config = dict(
    model='image classifier',
    dataset='retinal OCT scans (Kermany 2017)',
    train_examples=49215,
    image_size=64,
    crop_scale_min=1,
    horizontal_flip=True,
    translate=0.12,
    targets=['finding'],
    num_classes=4,
    arch='resnext',
    norm='batchnorm',
    activation='relu',
    depths=[2, 4, 2],
    kernel_size=3,
    stem='single',
    avg_pool_shortcut=False,
    widths=[192, 384, 768],
    label_smoothing=0.1,
    loss='cross_entropy',
    init='torch_default',
    residual_init='scaled_by_depth',
    optimizer='soap',
    beta2=0.999,
    lr=0.0014,
    beta1=0.9,
    shampoo_beta=0.999,
    eps=1e-08,
    precondition_frequency=32,
    max_precond_dim=512,
    merge_dims=True,
    one_sided=False,
    adamw_lr_other_params=0.0011,
    grad_clip=1.0,
    l1_shrink=0.03,
    steps=21900,
    batch_size=64,
    epochs=28.5,
    lr_schedule='step',
    warmup_steps=1090,
    weight_decay=0.2,
    adamw_weight_decay_other_params=0.01,
)
Rows from block 2, named by matrix and row number. Rows with one number belong to one channel. Each number is 500 + 50 x the weight over its row's rms, rounded and kept within 0 to 999. All counts start at 0. Numbers have three digits each. After the name is the row's rms in percent of the matrix's.
# convs1: grouped (4 groups) 3x3 conv, stride 2 (model.blocks.2.convs.1.weight, 192x48x3x3), inputs within the group 0-15, a 3x3 kernel for each
# convs2: expand pointwise conv (model.blocks.2.convs.2.weight, 384x192x1x1, transposed), outputs 0-191
convs1.44 084:518517501496475618502488507500500500500500500500500500500500501500500500500500500500500500500500500500500500500500500500500500500500500500500500500500500500500500500500500500500500500500500500500500500500500500500500504500500500500495500500500500498496509493500497500506500500500500500500500500500500199498871503295499408409500500500500500500500500500501500477501501502492500499500500500500500500500500500516491509499501529497499430
convs2.44 074:500502500578481500469499500438500500500499498500505478500500503500500493500500500496497500576495500501501500500504500511503500501500500500436497494506500501502500491502640500501500498500509661541529500498500500500500500717501570489531500503482500500499499498431499500464471501501500498500499467494500509500500500497522500500527501452478501500516503469523499500517500498498496567500497500505496501614496499500500523500500502500485578481500501498500501507499500500497497827493518505495500500501500501498499500500500497454428466532500500586500615498500500513500500500514500484505
convs1.45 065:500501499500499504500499500500500500500500500500500500495504500500500500501503504500500500500500500500500500500500500500500500500500500500500500500500500500500500500500500500500500500500500500500500500500500500500500494453501499501414500509500500500500490491500502487502500500500500500500500500500262499499512612416632501433500500500500500500500500500509499459500507609575508521500500500500500500500500500522490477548293580500540504
convs2.45 035:499495500496500479498465500597499496500501499500494501492226503500500507502498500498516501308497502461493500501502500490499500500500500500509607473500505503480500478522500499542500501499458567500804502505504500501530501507500433541519499520500502500501504494455500501493570500538500394513502504500498181516500505520505498500411502505523500500499500493504499497509498497546501528500505507499501505501503500500500495500500504500500516501604521489500501502518499502532592500549503493502500500499500503478501501500500496505507485500500500498500502504493497496525421500420499502500
convs1.46 076:500500500500509500500498578500500500500500500500500500529501499499499499500500500500500500500500500500500500500500500500500500500500500500500500500500500500500500500500500500500500500500500500500500500500500500500500499501498500499493499501500496500500500497503500500500500500500500500500500500500483485500512498478488501243500500500500500500500500500495433505500498489497495501500500500500500500500500500495499474503481575479504515
convs2.46 057:492506500495420733518470566422500188500662501481500360495502496502500505500488485492501503501524615513496587505489500505451500500500514500498532501510514499460500499500499500500498490500790489502500462500498501499507495503499496490530500498510501501429508491400500501498501499498500503371515495499484814500501500366502502501495524415584517500501501491502509497494501502484501498501529474566500499500500501474499504500500504500499517490500500499501478498501502504523499500500413494540500501736551499500498500499500466537507500501500500467505500501524501500495491500536500539500
convs1.47 079:500497500396495489513532500500500500500500500500500500500500501500510483500497496500500500500500500500500500500500500500500500500500500500500500500500500500500500500500500500500500500500500500500500500500500500500500499424635505557501499510506493523500510500501501509500500500500500500500500500500782774381505603673502523501500500500500500500500500500488476815501551516499493514500500500500500500500500500480500499463525482487483516
convs2.47 075:480502500442501505456500500538499501500500498500499481500445495500500502454499491497550500451490500617504394500477500500518500501500500500861688519495497500517500348520511500503500498500480515572499511459503531516487499477501496487501500498547500500436510502489500499520510500501500613509505538500501500500500499501504516501499514497500503500499472501481500501500497499501499601412516808490498499457500499485500516500500500500509502493501500497500507500495500499519499500381500517500500500500499500514495157502500502493373479499500500515500501528417500499503495500500500501501
convs1.48 081:498529500500500500499500505498619514492330588500475451500500500500500500500500500467645542453488511506719714500500500500500500500500500454500500500500500502559500500472786502580548688503701625483499501504465500453481501497501504492500501499500536476508598496498482527492500499500502501496500500500500500500500500500500500500573507513425500489496500502497485499499517546505501540570426563908579468631892559529537521510473493507501566
convs2.48 071:499501500501513498510479501499500496499499484500502492500499453500500500500501497500498501499490500518483499500505500500500500500500521500548501503587499500481500500499502500502500551500619502501506513500497501493500500545499552498500500491509500501650500505498500514560498500499500496504498501500500678500500500573499498500525500500480500500467565500452505505495501500499491522499501497502499500427501500892500484500500500500499499500395500490500616499508499500501502587540500578500500501500500501506498513502500504489501508498500500499500500501499500499519462500519500348439
convs1.49 062:500500500500501497500499500496531522389494497503492509500500500500500500500500500501551494825499489444499494500500500500500500500500500500500500502500500502501500596487663492497502512500595516498481517474479533505502484529500501360494500504476500500471499499512535497501500529501500500500500499504500500500500500500500500500500500460542499425525496462503501506498502499650499501524439499524501682453669527490516498500500536494480500
convs2.49 046:512461500211506499500478500501500502500493500535495501500497483500500500500491501494496508463425498496497582501500500505523500504500484500648501507507500510536500605474507500500500456500503505496501470507500500648544500501503600505501500480514499499489498608190502500499494480486500471468506456502496504594500503493468504501506498536513525500486517509451427476515505510498500503500504500544500520611500500502500501500500520498505501530396494490500502505495501498502507499500517490506500501500498500503502496503500508444495487460500500499500499500440500470487493500501500444501
convs1.50 098:500500500500500500500500500500499509500500480500502499500500500500500500500500500509500490508500500496501500500500500500500500500500500500500500504500500500500500477498515502498498501522508500430500325492735342666513501498499555416438501479484500500499493500509515508501500500500500500500500500500500500500500500500500500500564498505585490495500495514492636174584499416501517339466500500364505501500502503494496508499500500506494498
convs2.50 162:498492500499486502500487500476498500500508502501501294499477943500500499500499509501500503478498513501500498505501500487497500550500628500500559504499492500496500500523479500500500501500470496495501545499509500502506501501500493517500500500489499500486486500459489500499498500500500501501405501500500514500500513521691491500498499501519500500501450500504506314366500500531499506500521508521502504518500500520500498500500494501497500500500488605503493454516525503500502203495490521496500501535499501500507498500500534461462530498500500500500470500503500500501492500509500496487
convs1.51 084:500500500501500500500500500530470427456495553499500517500500500500500500500500500500473501527499500475501497500500500500500500500500500500500500497500500505433500496412567476526258507504482500460595499467500504501471495501502486472519486502508493500526497500501459500502500500501500500500500500508500500500500500500500500500494511556280484494533492525501503491500511497468496558530499450500499450562478500534491457500499499493501505
convs2.51 114:552549500408501494535496503501502501510500332500503504500507492499500500500496514501500501478499503490500490499508500500501500512500476500494483597500503496492500444500503500505500508500559482499498577476510500509496333498500499506599500500496499500500505500567500500501472499550500499498505507500500473519500500499513332500501500531503481500500497535501500548500504723501314500534500495500499498494499500485501501500500509497496509854501523493500500503517501500507596506481501495500500467500500498500501506501500503542665500511500500479500369489498500496528500500468500499502
convs1.52 086:500500500500500500500500500499512460501498500497500509500500500500500500500500500500420480504517500685431490500500500500500500500500500500500499430507500532501500493513501590371499511500500501531612515503750557502571588353500501360502516500504487525514539474515527500501500500500500500500500500500500500500500500500500500500521500461453495501501491493467575534626484432500499500619460460497534519505505287500500510491500500497500489
convs2.52 118:529545500502568490484500497502500493501505499500503418500500495500500482503500500500610501482499501499500500500502500500512500495500380500506497484500500500487500500518503479500500518500566548502476669500500486390480501500506501502469500598471500500500499502598500500481513497501500480466495513497502667502500503490507494501493520269505593500503500501533594511603556500499524494500489497500500503489501500394500496500500498498501550507501500632500500502494746498509496433542486514481500500496500498407504502500500847497495457488500500494500500500500501500456490500474500333502
convs1.53 078:500500499501500500499500500499498522492500500500499500500500500500500500500500500502501499520497504507814500500500500500500500500500500432500500500500500500500500284499689500499497500490505439499482483535497523616347500500500499498506472490499501500488506500500524504499500502500500500502499500500500500500500500500500500500501662511660456486613448476367518500487484501572501436634414492379358498499576534500501499507511382488501525
convs2.53 103:502482500500489501440486502395500498500491501496497501499501503501500711500500499501500491444500503499499500499504500509535509512500539500494501499498583487563500465500358513585500504500488500488501497493488500469513499428499512503297500500525500500534522500498500500501499473520500500000495499495498501500500501500350537501499494502497484500501501576476496498500513495467509498498533487503500511523501500544499501500500501522498501496500500500500491499499500501501266483504490458438500527494509484500506356500500500355510500502500500500501603495501499510525312500537499499464
convs1.54 090:500500500500500500497500497500437500501540500501499499500500500500500500500500500644468501497494633512503405500500500500500500500500500500489500501500500499500503503504326500504504500490502445597500571561425555469498500479501500485501496581496514430500500500489506493500500500500453500572500500460500500500500500500500500500837499553503506525536501183498506500513503503518467502494510485504573450621494492500500491497480486541495511
convs2.54 168:487488500999459499521500500458500492500481514506500394500494476500500500500500501500500500481497507486500497493497500474501500500500502500600500468492498500505500463489496500500500506500541450529499505522493500486486656500500513496927500501500498500501500507499500500499504501504500485756500485499499448500500501505503676523493499599498500500500500511518507510493521473519552500500492494505500504492500500508500434500500525500499441496502501612500499501502525505502501502503499527628500500502500500500494489507500499500492500499500500499500528500512500504485500500521500498500
convs1.55 086:500500500500500500500500500500476513505501498500502501500500500500500500500500500526503501501406500425500524500500500500500500500500500547495500500501614500500500514524321658498488540440495520445369276446500493702500492609528442588486418494484499501654502499488500501500500500499500500500500500500500500500500500500500500500500601530575665406484514516494517501517500490392499500491575549502496522682451530492501507505499499503500503
convs2.55 090:469475500542491521504507500465500506499489494525497502507501535498500470501498438454499446426482451371501500497494507504521500433500506500515503485475672516531500498556486500379499498500421499468459496501481500646481498455500492499500500698501499501500405499521500496500367545501500491498538516517499409500500500451572441499493506269501487500490505524501462490503510498474440495301501458499498500492498500502500500500499500508442396428502506462499502501439498520501526500488500498497500499620500508500517500471500501499505473480500500516499498507509500493435425500375500499500
convs1.56 120:500500500500500500500500500500381507500522500501481500500500500500500500500500500500489510526543438500496515500500500500500500500500500500500501500502500500492500503501537560516463566500459677545493626511452502515499510503500504509487500419501501506501501417499503511499500500500500500500500500500500500500500500500500500500551499592500511486483501499496580554647488487982739529672546482506518498486501485498509501500487499465494515
convs2.56 176:478484500508513489499502509500500499500496500500498502501496499500500500500501506500514493485500500500501495498500500500499500500500488500500499507500501496509500595482530500519500494500499552500500480502501500523487499499502471501501500612504481500498496502472445500521500500500500486497481498500497490500500505510416510500532492500500499500492468501486510999763495499500478489505484503500501506500500500795500352500500501493511592502517500546500478501495513500499490446500509576500500500498500510488493500505500514506501475498500500571500500500502500500500448500507500501500
convs1.57 089:502499500499501500500500500500501412553500485498467501500500500500500500500500500466616498516490472532578518500500500500500500500500500500500500500500500500500500265581387754321779511866719500532500505496301369414464478507501498500500516505500490453515507491499500501492500500500500502498459500500500500500500500500500500500394500533499501501578326507500480500481518499524500503498645498579500679759503384500501595502498500613495505
convs2.57 088:499503500500500501516483501501500498500500480500500587500500502502500499500502541513496500489501501499528498499498500520501500500500500500493379403509775493504500500500500499433500519500484501500481482495500500496624723507500498554490500500526500500502496504501500501501496518501500514489497491498499742500500500539502500500500504500402501500498540500496510448499509499496499495497509501723499518496500500345501497500500500500499510500500500501500506500502500500682434500501499505500500500497500502511495499499500526500500507500500500496503500499500511501499453500493500696500
convs1.58 106:499499502500500500497510499503495516550500477529531500500500500500500500500500500497505496495450499445507463500500500500500500500500500499498500510499499500500500507395501499802463493499514497481511500507549504697483464476499500480497531511504499502477498500500510501499500500500500516500567500500500500500500500500500500500484478498529500500526523448581451496547484512494739504554501523566488495499501500528528500502510503500502500
convs2.58 252:543504422348500437493428500528500457500556500354508506506456517451442428474499501499516397496472680500507501549502505499565506477500490500596494530501541385497464462502498500490598500500471492500448496466443467652499496478490476500500500498419514502500482500500491462500500504503464496334621500492496437500499546520464500495500492495501462500512496447501479492449500494495488506472452499434487560497467500498500500500500490488501478499497671495366477494502601457480500544427470497467500577572531557500514524464500501524599490487500500496489500509497494308494500455511494490452
convs1.59 075:500500500500500500500500500500511494498500501415515465500500500500500500500500500527483477477486540518515514500500500500500500500500500504500500500500499500499506498503689410499503504514533486521500424641441584271482487571501478543498486505499500506508517499502499483509500500500500500500500500500500500500500500500500500500552499492565466470515501477505500503499489500523482455507489543503531491497492499489497484524501515499502487
convs2.59 076:502472500466498542442500539494500502500523400500502464499493500500500502500500433494505500490478501694498362497500500536498500501500505500498499506471512500525500797531465500487502486500412501444498500510500497500547396500500498500522500475887499500498510496530501499500491476497500513502499474500500500500500500501523460500481504481501503500499506562521493491500500503483521495485516501499495517488499500446501497500500484500500502503500500465500477553912450500499495498498491500528500502498500503510501425500500553500500500489500500506500502495502500502496481500502500650501
convs1.60 066:500500500500500500500500500497498520500491499469502502500500500500500500500500500405503695521435775748593465500500500500500500500500500500500725500500500500500500550473441731492516522472506513482489484508504498487454549475500531501471495513468536500468496500485568509496500500504459530500500500500500500500500500500500500500598500466369500498493497456568438293652478512502501551630569500498526548556568566500499509494495505482529479
convs2.60 102:501499500500500496497498500499500500500507518499500508500502506500500500498500499499498501500499504822500500502501500500500500517500503500722502500514500500625500488499500500500501595500501508499499478500500500501502499501500493500482500484449500500508500488465501501510495512500500499500491495515501484500500499495500502500623500501508529500500715500476500526499500499499500499499486499521488499500500500982500500500500501500502493501500494501660487505510504498469501499537465501507500501500500498678502415500500500501499500499500500501500501500521500501564498500460500566502
convs1.61 063:500501500500500500500499501479499488503499500499481501500500500500500500500500500505526729504493442496800499500500500500500500500500500496500500500500500500500500492473491499497719516483548430556500368660538552387295489466499637489509495498500501508476489501362452508497500500500500500500500500500500500500500500500500500500500536352565499563496456500425499514500497499499503379497388419377500336515464553458501508485514500502500440
convs2.61 065:461499500501501500499530500532501500500501500500499496500508496500500512500503573517502501500483499417465480501501500501506500500500500500518499322505474495592500496485366500851500502500541522500497497448501499501531500500497475513500500502500499500501503485511500500487474500502500497488461517520500486500500499655501552500500503501509502500500498499486496531501485527498512505526496498432499401499500500501500529500500500480500493495503502508500488499505500499507335500500456479506500499500496494498481448499500499454504503501500500510500595497436504464479499500539500502472
convs1.62 040:500500500495500500500500499499504498619396513502498483500500500500500500500500500524507521494506521500485508500500500500500500500500500500500499500500500500500499501504483512500437527475931492236412484501527502532498501503497491504497495503500500499499513496500501495501500500500500500499500501499500500500500500500500500500491490224507480512537465499497487502504497499495487510501457504497323400514500476499544509500496499496501506
convs2.62 047:501502500501497499498501500501500499499497496500499499500476502500500467500486494498493500518489501490500499501501500474471500500500498500500508502496490501479500456491500500500500500500371499499498499515500452505502435475498501499531500496500501500529491500506500499498502528500500553499504494507500545500500500506499425500508498502502500500501498492498499516499456496500500466492500501495500501477499500519500496500500523500501501502509499517500500503599501500515504500508498507500500500500500500476502499500500711471497523501500500454500536500500500500502501500503500490500
convs1.63 060:500500500500500500491501500500491503472500507501517494500500500500500500500500500447539485503457510500498535500500500500500500500500500500500500500500500500500500648485501498475557499485549500501501521466454499507472500413545499504502498514500499487498500496511507437489500500500500500500500500500500500500500500500501500500457509461492487464489466516597517488532501485465473707502497436509499491474513372453570500502499531543496450
convs2.63 098:698499500521469505508499505521500500499499496518499501500489498500500500482502507500538499493481542499501502496526500483519500496500509500505501500500498408508500498499499500500500500500664441497401507502500501496763530500503483497498500500514499500500499492588500483501498504449499496498477484498500504500500499510504480500510499508479500500506507506563502501412502476498500527546495456386500504477500500501502449500500491499501663503487496502499499501499586493500502500496501500500500500503505503483489999500507499497503441502500500517500501501507498503494499500503500467419
convs1.64 107:500500500500500500500500500501350501498663463503501500500500500500500500500500500505481499500500499498500501500500500500500500500500500500500448458501500500500500500494497510501509453527508500472508499499500497515500499496500500504542500501505309579539483501500499498500500500517500500500500500500500500500500500500500500500611375377503478579652505399498502619500500488531427497491502509500493500492496490500490521501467500502500499
convs2.64 088:323500500855513526447495501527502499499453503500500502500649599500500501500500512506503493512502500432503515500500500537501500467500499500504455499488501501576500502452498500500500502500482499499499498497499500500441500536499499505426500502508500500436500500581500500500499500501448518500500501514501527500500500491339501500505503606500501500500500496503501500647498501501538501500548500495500489504499500502500496500500497499502480500500500493500501633507487500518392500505486501507500500499500495502500502509500493500503482494500500500500499501545500500489553500461500527500
convs1.66 120:500500500500500500500500500493500522463501499500500500500500500500500500500500500502591407499467537591501602500500500500500500500500500500500437500469500500500500515325767500555310448504459477341511502555467555497481485500528535498497499531501393506507481504484539468501500500497500500512500500502500500500500500500500500500524582442498503523499526500505500504508493473503452508500485500529473427509486598517479597500502485482501471
convs2.66 182:500500500499501494487498500510500500500500500500501419500500500500500500500503500500359500500501500500502500500500500499490502500500500500500513418506497501512500500499502487502500525500500438500496484500500501521500500498500500515542500502496500500500500499500501500579512500499500495498463507500500528500500500500502501500412499501500500500500481501492500500500499499494498501500500455495500492501500500803500503500500500500491421501499500506500510500500507500501498500497499465500500500500500501491502500501500522500427496500500500616500500501498500457489748500493500608500
convs1.67 080:500493500500500496500500500504502587502521501498494505500500500500500500500500500492500500512496494495462506500500500500500500500500500500518500500501499500500501397414527504501500499488500499466482437500843484521500500564524498489493474517510506498490502513529504498500500500500500500500500500500500500500500500500500500500499535500505454484501500498520507497423576501566755515484494476517501473589441342500505500500499496492500512
convs2.67 103:488504500496470600496481526505501495500557499522495494493503487433500501507517498500566498509536513501500502485492500500456500511500499500594520458500497502497500491562501500459500499500496503500487528500503501499593498521495500495428500442551567501502532495519500494503500501503500522499495475496502489500500570525598443501471492000501504500511359500496500481531538499503501500494471482497500587530499499354501494500500500479498466500503500496499488500501574507483469475503512505425500505551510320499505515500500746534593480500500500517502500502501512494569500500447497504451
convs1.68 103:500500500500500500500500500500426499520500422499484501500500500500500500500500500622504493437500489508448496500500500500500500500500500500483500500529500500500500487511501493498506496504430496502527500473630482556425498488553385478495500477501501500504514500479486508535500500500501500497500500500500500500500500500500500500465501688499500502482459500688487499506539361228506456687514474534491502508469507501500485500500500500483504
convs2.68 152:398491500334500500726500485492501501500509510500501782500499503500500500522501501503471501500446508438478498499505500496495500500500525500588498511492501500504500501499500485463500494500390383509474500511500500734627499500500500518474500501500501500496492497514488500500500524508500513499499500503503527500500500509500459500498498500501499500500500498512507432500497498490501500502507499507499562505500500406500425500500501500500551490499500536500498571497499500500499496503465532499500500500501497499500298499500500501486494483333500496500500500501498500492522500500500500398
convs1.69 058:501499501505500500498500500530302419430582515500480544500500500500500500500500500407496475496640485666552352500500500500500500500500500492500500460501500621498500509893713512456670646413541509494486484324526503506432510500480512502490532517482456501500500498531494502518499500500500500500500499499500500499500500500500500500513495502441347543422497546499511550471504580498503487588498534607505648502596497516469500499501506500513493
convs2.69 071:499500500505500500501502500500500500502500505489506489500485492500500499500502506489898500496497504586750500500503500523499500500500512500503501479496499500478500498500530500498500500500500450502516513505489500501499498505497467506530500499485502504570499496460500501511507499500500500593516502495500498500500500462506461500456496470503503500500410501543499474511504500497496501497500502500490499500501500500500500500500500498485527501503499499500604495499479499495500500499490498530500500518503500484496645501500500437501497502500500462498500499499500499498589500539500502504
convs1.70 057:500500500500500500500500500503434499505509496500500499500500500500500500500500500497506502501531416501500504500500500500500500500500500500499500500472500500500500818235512351501497464491503526492515532476477497501497482500544502495506500527500506517493499501642456496523500500500500500500500500500500500500500500500500500500470500764126497501226500498494502372498499500502567502497502501489485499505498497493514500500501499499490501
convs2.70 052:518537500501504498468491500501500501499500498500500171500481540500500499500500499501571470515505501500501498500498500494518500487500494500485474496513499568500500501519502500501500505500523513500530570500500500493890499446501499498634500517497500500499533497638498501506503502485500509500500500500500501500500500497482498500483515531488629500500498503500454504513516497500515489501492500493499499519500500498500494500500500499503553656496525672500499523498492500496506203498499538499500500500500499501498237501500499492500543501500500509500534500497500498510486500455500504503
convs1.71 061:499500499500500500500499500500498371527503504491503542500500500500500500500500500503551488609411427568472500500500500500500500500500500500500500499500500500500500498726482475547562599399446497498210621523081447514772454506510502502485500500526501500499499500513487499499547500500501500500500500501500500500500500500500500500501482498584516520680505298498506489497502505506491500339454514563449500517499489507509500505500501499498485
convs2.71 059:491523500500494518503581536505498499503505501572531477502502503503500472499421507485500528500399498487494500500506500477479500500500010500501533504503501504482500674407513530589495471500512499503486727433459441588520537499499588499509500502495502497499501501387500491499500553499501471473516500498501469500500501349501476505491503513510500500508500485498504496499498484496502552501471507496501501499499500500501501500500502653499520471480500523501502496499396482414519500499499502502500532493500462502553500524501497498503502504500500495499552496357500527505499500204499502521
convs1.72 093:500500500500487501504500499498500500491501500503516493500500500500500500500500500502465500519493486500502500500500500500500500500500500500500500415500611500500499533834493448495494501344503493327525349500487650673500497489499500502497518500496473498504499534491500500492500500500500500500500500500500500500500500500500500500378494497482504499501497499506327494450501559439815503501446499478500506500459497491501497500500518501500503
convs2.72 094:501500500507706517494502500500501503500490493500502504502501821501500432500540515500602517476485505468499500500501500503499500512500999500495525484510501500503500453526501500501497459500500499495500605493500501533193500465500602500516500498453501501496489497502498500501493500500500503519500488501500500500500499495430603500500500510499546500511476508499499497505534500493488572499501571508499501512500500503500541500500503498492500500500500520500524482494248501512500479520501473501500500498500502396501480500500272438499529506500500509500538505499501500507504500427500492498
convs1.73 064:500500500500500499499499500500497500501504500490502484500500500500500500500500500499499512494507516503506571500500500500500500500500500500511481500499499501500500500501495489448541514499471503502495385501498497492482489506505500502518503503499506501474494503506503517508500500500500500500500500500500500500500500500500500500500499497502507500527503512519682441539498508534449822500500485476490483500595500500500491501500500501517500
convs2.73 138:496492500502514631470498499500499501501558501507500500502380596499500422500504497498500500500486503501499487502510500502499500500500325500561500514499498500509500353619501500501500500500532394505486514495496475519500512498500488481500499507337500500499499499526385501506509510498500501614500490506560483499501509504451501500495476566499515500497499501499503464469500500501500499498486497511502499501500500486500501500499501504503501501500501436500473500499993488502499499499499480504500479509521560498500498501500444499485471500500500509503548497498501500466488500364500503496
convs1.74 075:501500500500500500500500500501500438372499501499502506500500500500500500500500500502499499506490491476491352500500500500500500500500500495500500500500500500500501499539504508500503496498501882625674500514498434329311499490503500501515502476505502532502523500512500505499500500500500500500500500500500500500500500500500500500499581502468494464499489502538558505510432502176500503495556502351508511500498468489501499496500500523474501
convs2.74 084:500518500503521500487500501498501500500501506499499504500358463500500499502503515492486440530432496500500492506507500501497500500500499500480496500513501500470500498500521500451502478500463505500497402493502500500507500510497501500554500507498501500498509503447500500481371504505500511500500500500499457500501500500500499500516499944488499500500502505500505536499500500498501418500501500503500490516501498349500484500500503504493500500508499491500576500501500499500494501502528503500500500499500499558499564500500506497469477501500500500500509500500505501496614500571500498447
convs1.75 063:500500500500499500500500500501349459503491381495502507500500500500500500500500500458437519513500469499505508500500500500500500500500500500500496500500500506500494277500752538555480511539497531490168500501500461243537502493498497492498530500447498496504499500492491488500500500499500500500499500500500500500500500500500500500475498551498494605473520360520499471444512500463487688501465501500473480488345506500492500449497545551501479
convs2.75 049:494506500509498498507498500383502491500492489500494469500498500500500495498501376504457497498503526502500491502497500476458500533500499500622536500481506501500500551514502497507500488500497501529498494501499502610514505693500492517552500501503510499499498503441500500499520507492500512503496503537502499500500499542484534498493499536499497500521479460429538498479498498501489501477488500578504357501500498533500501500500499506498528492500500499500496515484502499455511498491500514500500500498499493492502500497501500484490498506500500452500500496495500500503597500501499431499
convs1.76 080:500500500500500500500500500495499501506500499501501495500500500500500500500500500485514500470500499451500522500500500500500500500500500500500617500500500500500500488499479451608499494499523474656569496586703528215202504500513508505512500519500503602493589477500500492501500500500500500500500500500500500500500500500500500500498468512495526505500494486484506463443498500594348494447499499496351712502500496500473504500509501489501501
convs2.76 084:500563500501533498446500500500500499500500474500501623500529485500500500557499498500509562501508504498504501500501500498544500500500632500538508489524501499499500532513468500499500500500505464496385323434500500502844468480500494503553500499500500500491657508528498500470500499529500479287495475500500500500500500480459513500500497522387369500500359505500506510499500487491486498552492512505500497500500500561499482500500502501502484456499500538499514466500500500482474495494498562501500500504500504493502398499500532488529576501500500627500499500502500500453857500500501501501
convs1.77 078:500500500500500500500500500456417501555500507499643497500500500500500500500500500506500497504432312486316501500500500500500500500500500500500502500500500500500500631746540722565827421496402523526496493519383477469514526494502514495498494509513499494497499507489579515425500496499500501500500500501500500500500500500500500500469467498494540500346495440499537468500481505491484492681683601494524536504591420497725498507507499503488527
convs2.77 078:568493500414490500537474500501501497500476486408522500509500400500500495496516502501489501586473610501723500506517500500500500500500372500535500499493501497522500500494500500457495513499501499501496501500466501500494488499505505501500500488507505659494496500500500530494515476504501499500542499460500500499499499500500502495502500500419618500461487503499500493501488500499500497494513505509535499486503498501502512500500499525500497500499484623500534506405446424502499500501499491460500757553517496460501380500501496501500519500500500500509500487494498507515524500500500636852
convs1.78 100:502500499495500501501501500453502555501507473484517500500500500500500500500500500497523498569507539519494533500500500500500500500500500500500603500500500484500500385501480480515618831531499505479544496500308430364494500495572451609494513503491500500500500501417500500499500500501543500500500466500500500500500500500500500500557540592294463563485455519499502499515492319487500514495552519645487515591782645500486501500499500501503475
convs2.78 074:501499500495501815491499500500500499500501498498499510500503501499500501496501500481499502501666493369523434503485500503501500498500504500499337498486520499445500716499497500501500469500426496500498564500500500496592497500500501498501500502508500505483518520499498500484495500481500422594500480511497500500500500494476477502500575500512504500500392494500500496501518500514500500506493500785500502502500500304500685500500502500497476499500501507500452506500342500504662106502503502500500501503500498497455500500500500509531468501500500499500500501502500498593515500469500494499
convs1.79 078:500500500496500500501500499499431499502443613499560501500500500500500500500500500493503465494485595512502499500500500500500500500500500500500496499500502500500611645498524544522486505442491502120306510499487491695699500473473502491498506502497500500500500505517498543435499500500463497500500500500500500500500500500500500500517569528499403504577282449524512505498635496517390491509471488499304472389500592495501474512485533501501500
convs2.79 065:476500500499488501636499500498500480500501497500500662502497426500500500500500506476500499501192500327489432500491500516510500476500502500467498502501541502486500504483508500509500503500489502501501516500498500498538503610501489502468500504501500499500531510517500500501506468500500504500501501448500338500500500502491575499334504520532500500500512501500524500511496500500563501503433602547504492510500500496500512500500500500498500481500501500500504437525498501533500761487546508499500500502500500500512773510500499505500547474500500499500529500477500500504494500510500500500
convs1.80 087:500500501500500500500500500498514520400496501477515501500500500500500500500500500469507503635766461550358425500500500500500500500500500500500500514502501500500500741384500508580458440514500422414525483501503499436499499487498509510472480604481497500500497500507441505480500500500499500501495500500500500500500500500500500500499499505518495605502553494500506500456499483483501509627616545500503999379500508516505484492499530361523501
convs2.80 085:499501500498501566496493501497500494500502477449498500499499408523500499517500951501500475500480500871505499499503500495477500499500499500510499476492444499500500507524500478500497492500499501497502483490499501500364498503490406494551500494500500500501504510582500497479500472498500497359506483394500454500500500458493743500491500616486552500508674501522489504500544498513502510557502502517483506500499500500500480500500499488482507492504500536500496500503501505500500504500503486481500499501501505512503499500500460506510500500520500641500501498501500500499500500497500500501
convs1.81 051:500500500496500500500500501469486492494995495508494501500500500500500500500500500501510420699485496512506503500500500500500500500500500500500500493501500500499499476533490513498450519494347498538526361501557516509392510338426513511490481514500499517502501480490464482500500500500500500499501501497500500500500500500500500500207453475503500515507418594499503491500554511502458471434476507517487502501498453498501506502501413500550501
convs2.81 034:503456500503491505198421504440499465500482469503503493500635483502500494500408340578503506502498452500481502534458500431558500500500508500474458482529499501499500499502462526502499617500526499557501502501498500510483500512491454457509500567464506513527433491374500542450495502499499499500502500506448485501500500480501570498411511468431498500511452507495580500495508528500449534477502497457496493496500500503496590500501517506460516498507491482493532492514435490502421539525466368583500500611486432432496537498500627498499561462500500502497495501606369549498585500582478547496
convs1.82 065:500500500500500500500500500531461500419578501500499499500500500500500500500500500456495526500545584500495501500500500500500500500500500551500501472500492530500405580499410473502588514456450499481509473495514531496501505510497500590502529520501500500497153500500546520500500500500467500500500500501500500500500500500500500500608497502462544524488500491506502501445502499462428498519501487516500503501640330500501501504499498488498503
convs2.82 039:500498500485499505220501491524500503500500447499499501500297502500500499500497500516504523504500497466479500499497500498499500500500489500505505490522510498500500393487418500570500481500436503500493479513445502525185492503497503496503500518485501501539499502461500500503485522497500508500499508532500507500500500523498476503493491500471502500501516491488550500500446500500490513491515501541499498501500500503499399500500501498502587542520500495499560503402504500502463502558520505492500500511500499496496495500500572504513500495500500490500500502502500498491502384633500494534
convs1.83 088:500500500500500500500500500501504508496474500500500499500500500500500500500500500491509502463466582516500498500500500500500500500500500500495500500500500499500500537499477508495456517510502946682321589515503445478549501536497444513498486468526617485510503500496500553491500500500500500500499500500500500500500500500500500500530501371507448467497505498654498499409643498496708499486708323525501470512488488501499500500501500500480482
convs2.83 149:483503500604501500686500499523500500501506631501501510504475495500500501500501500492625476499489501399500499500504500504500500458500331500507472501380502508506500495500497500503500384500565506500489505500499500625485499495501506500491500496494504500501497474599502500500485502501500585692490525500494501499500499519947499500625493503506496500497512500500507505724561500429501500499499485500498497500500499574500324500500511501499669501501503501495505500722586501507556503473499567500500500497499506505500503504501512503489498484500500517500500500499500500516499500585502500498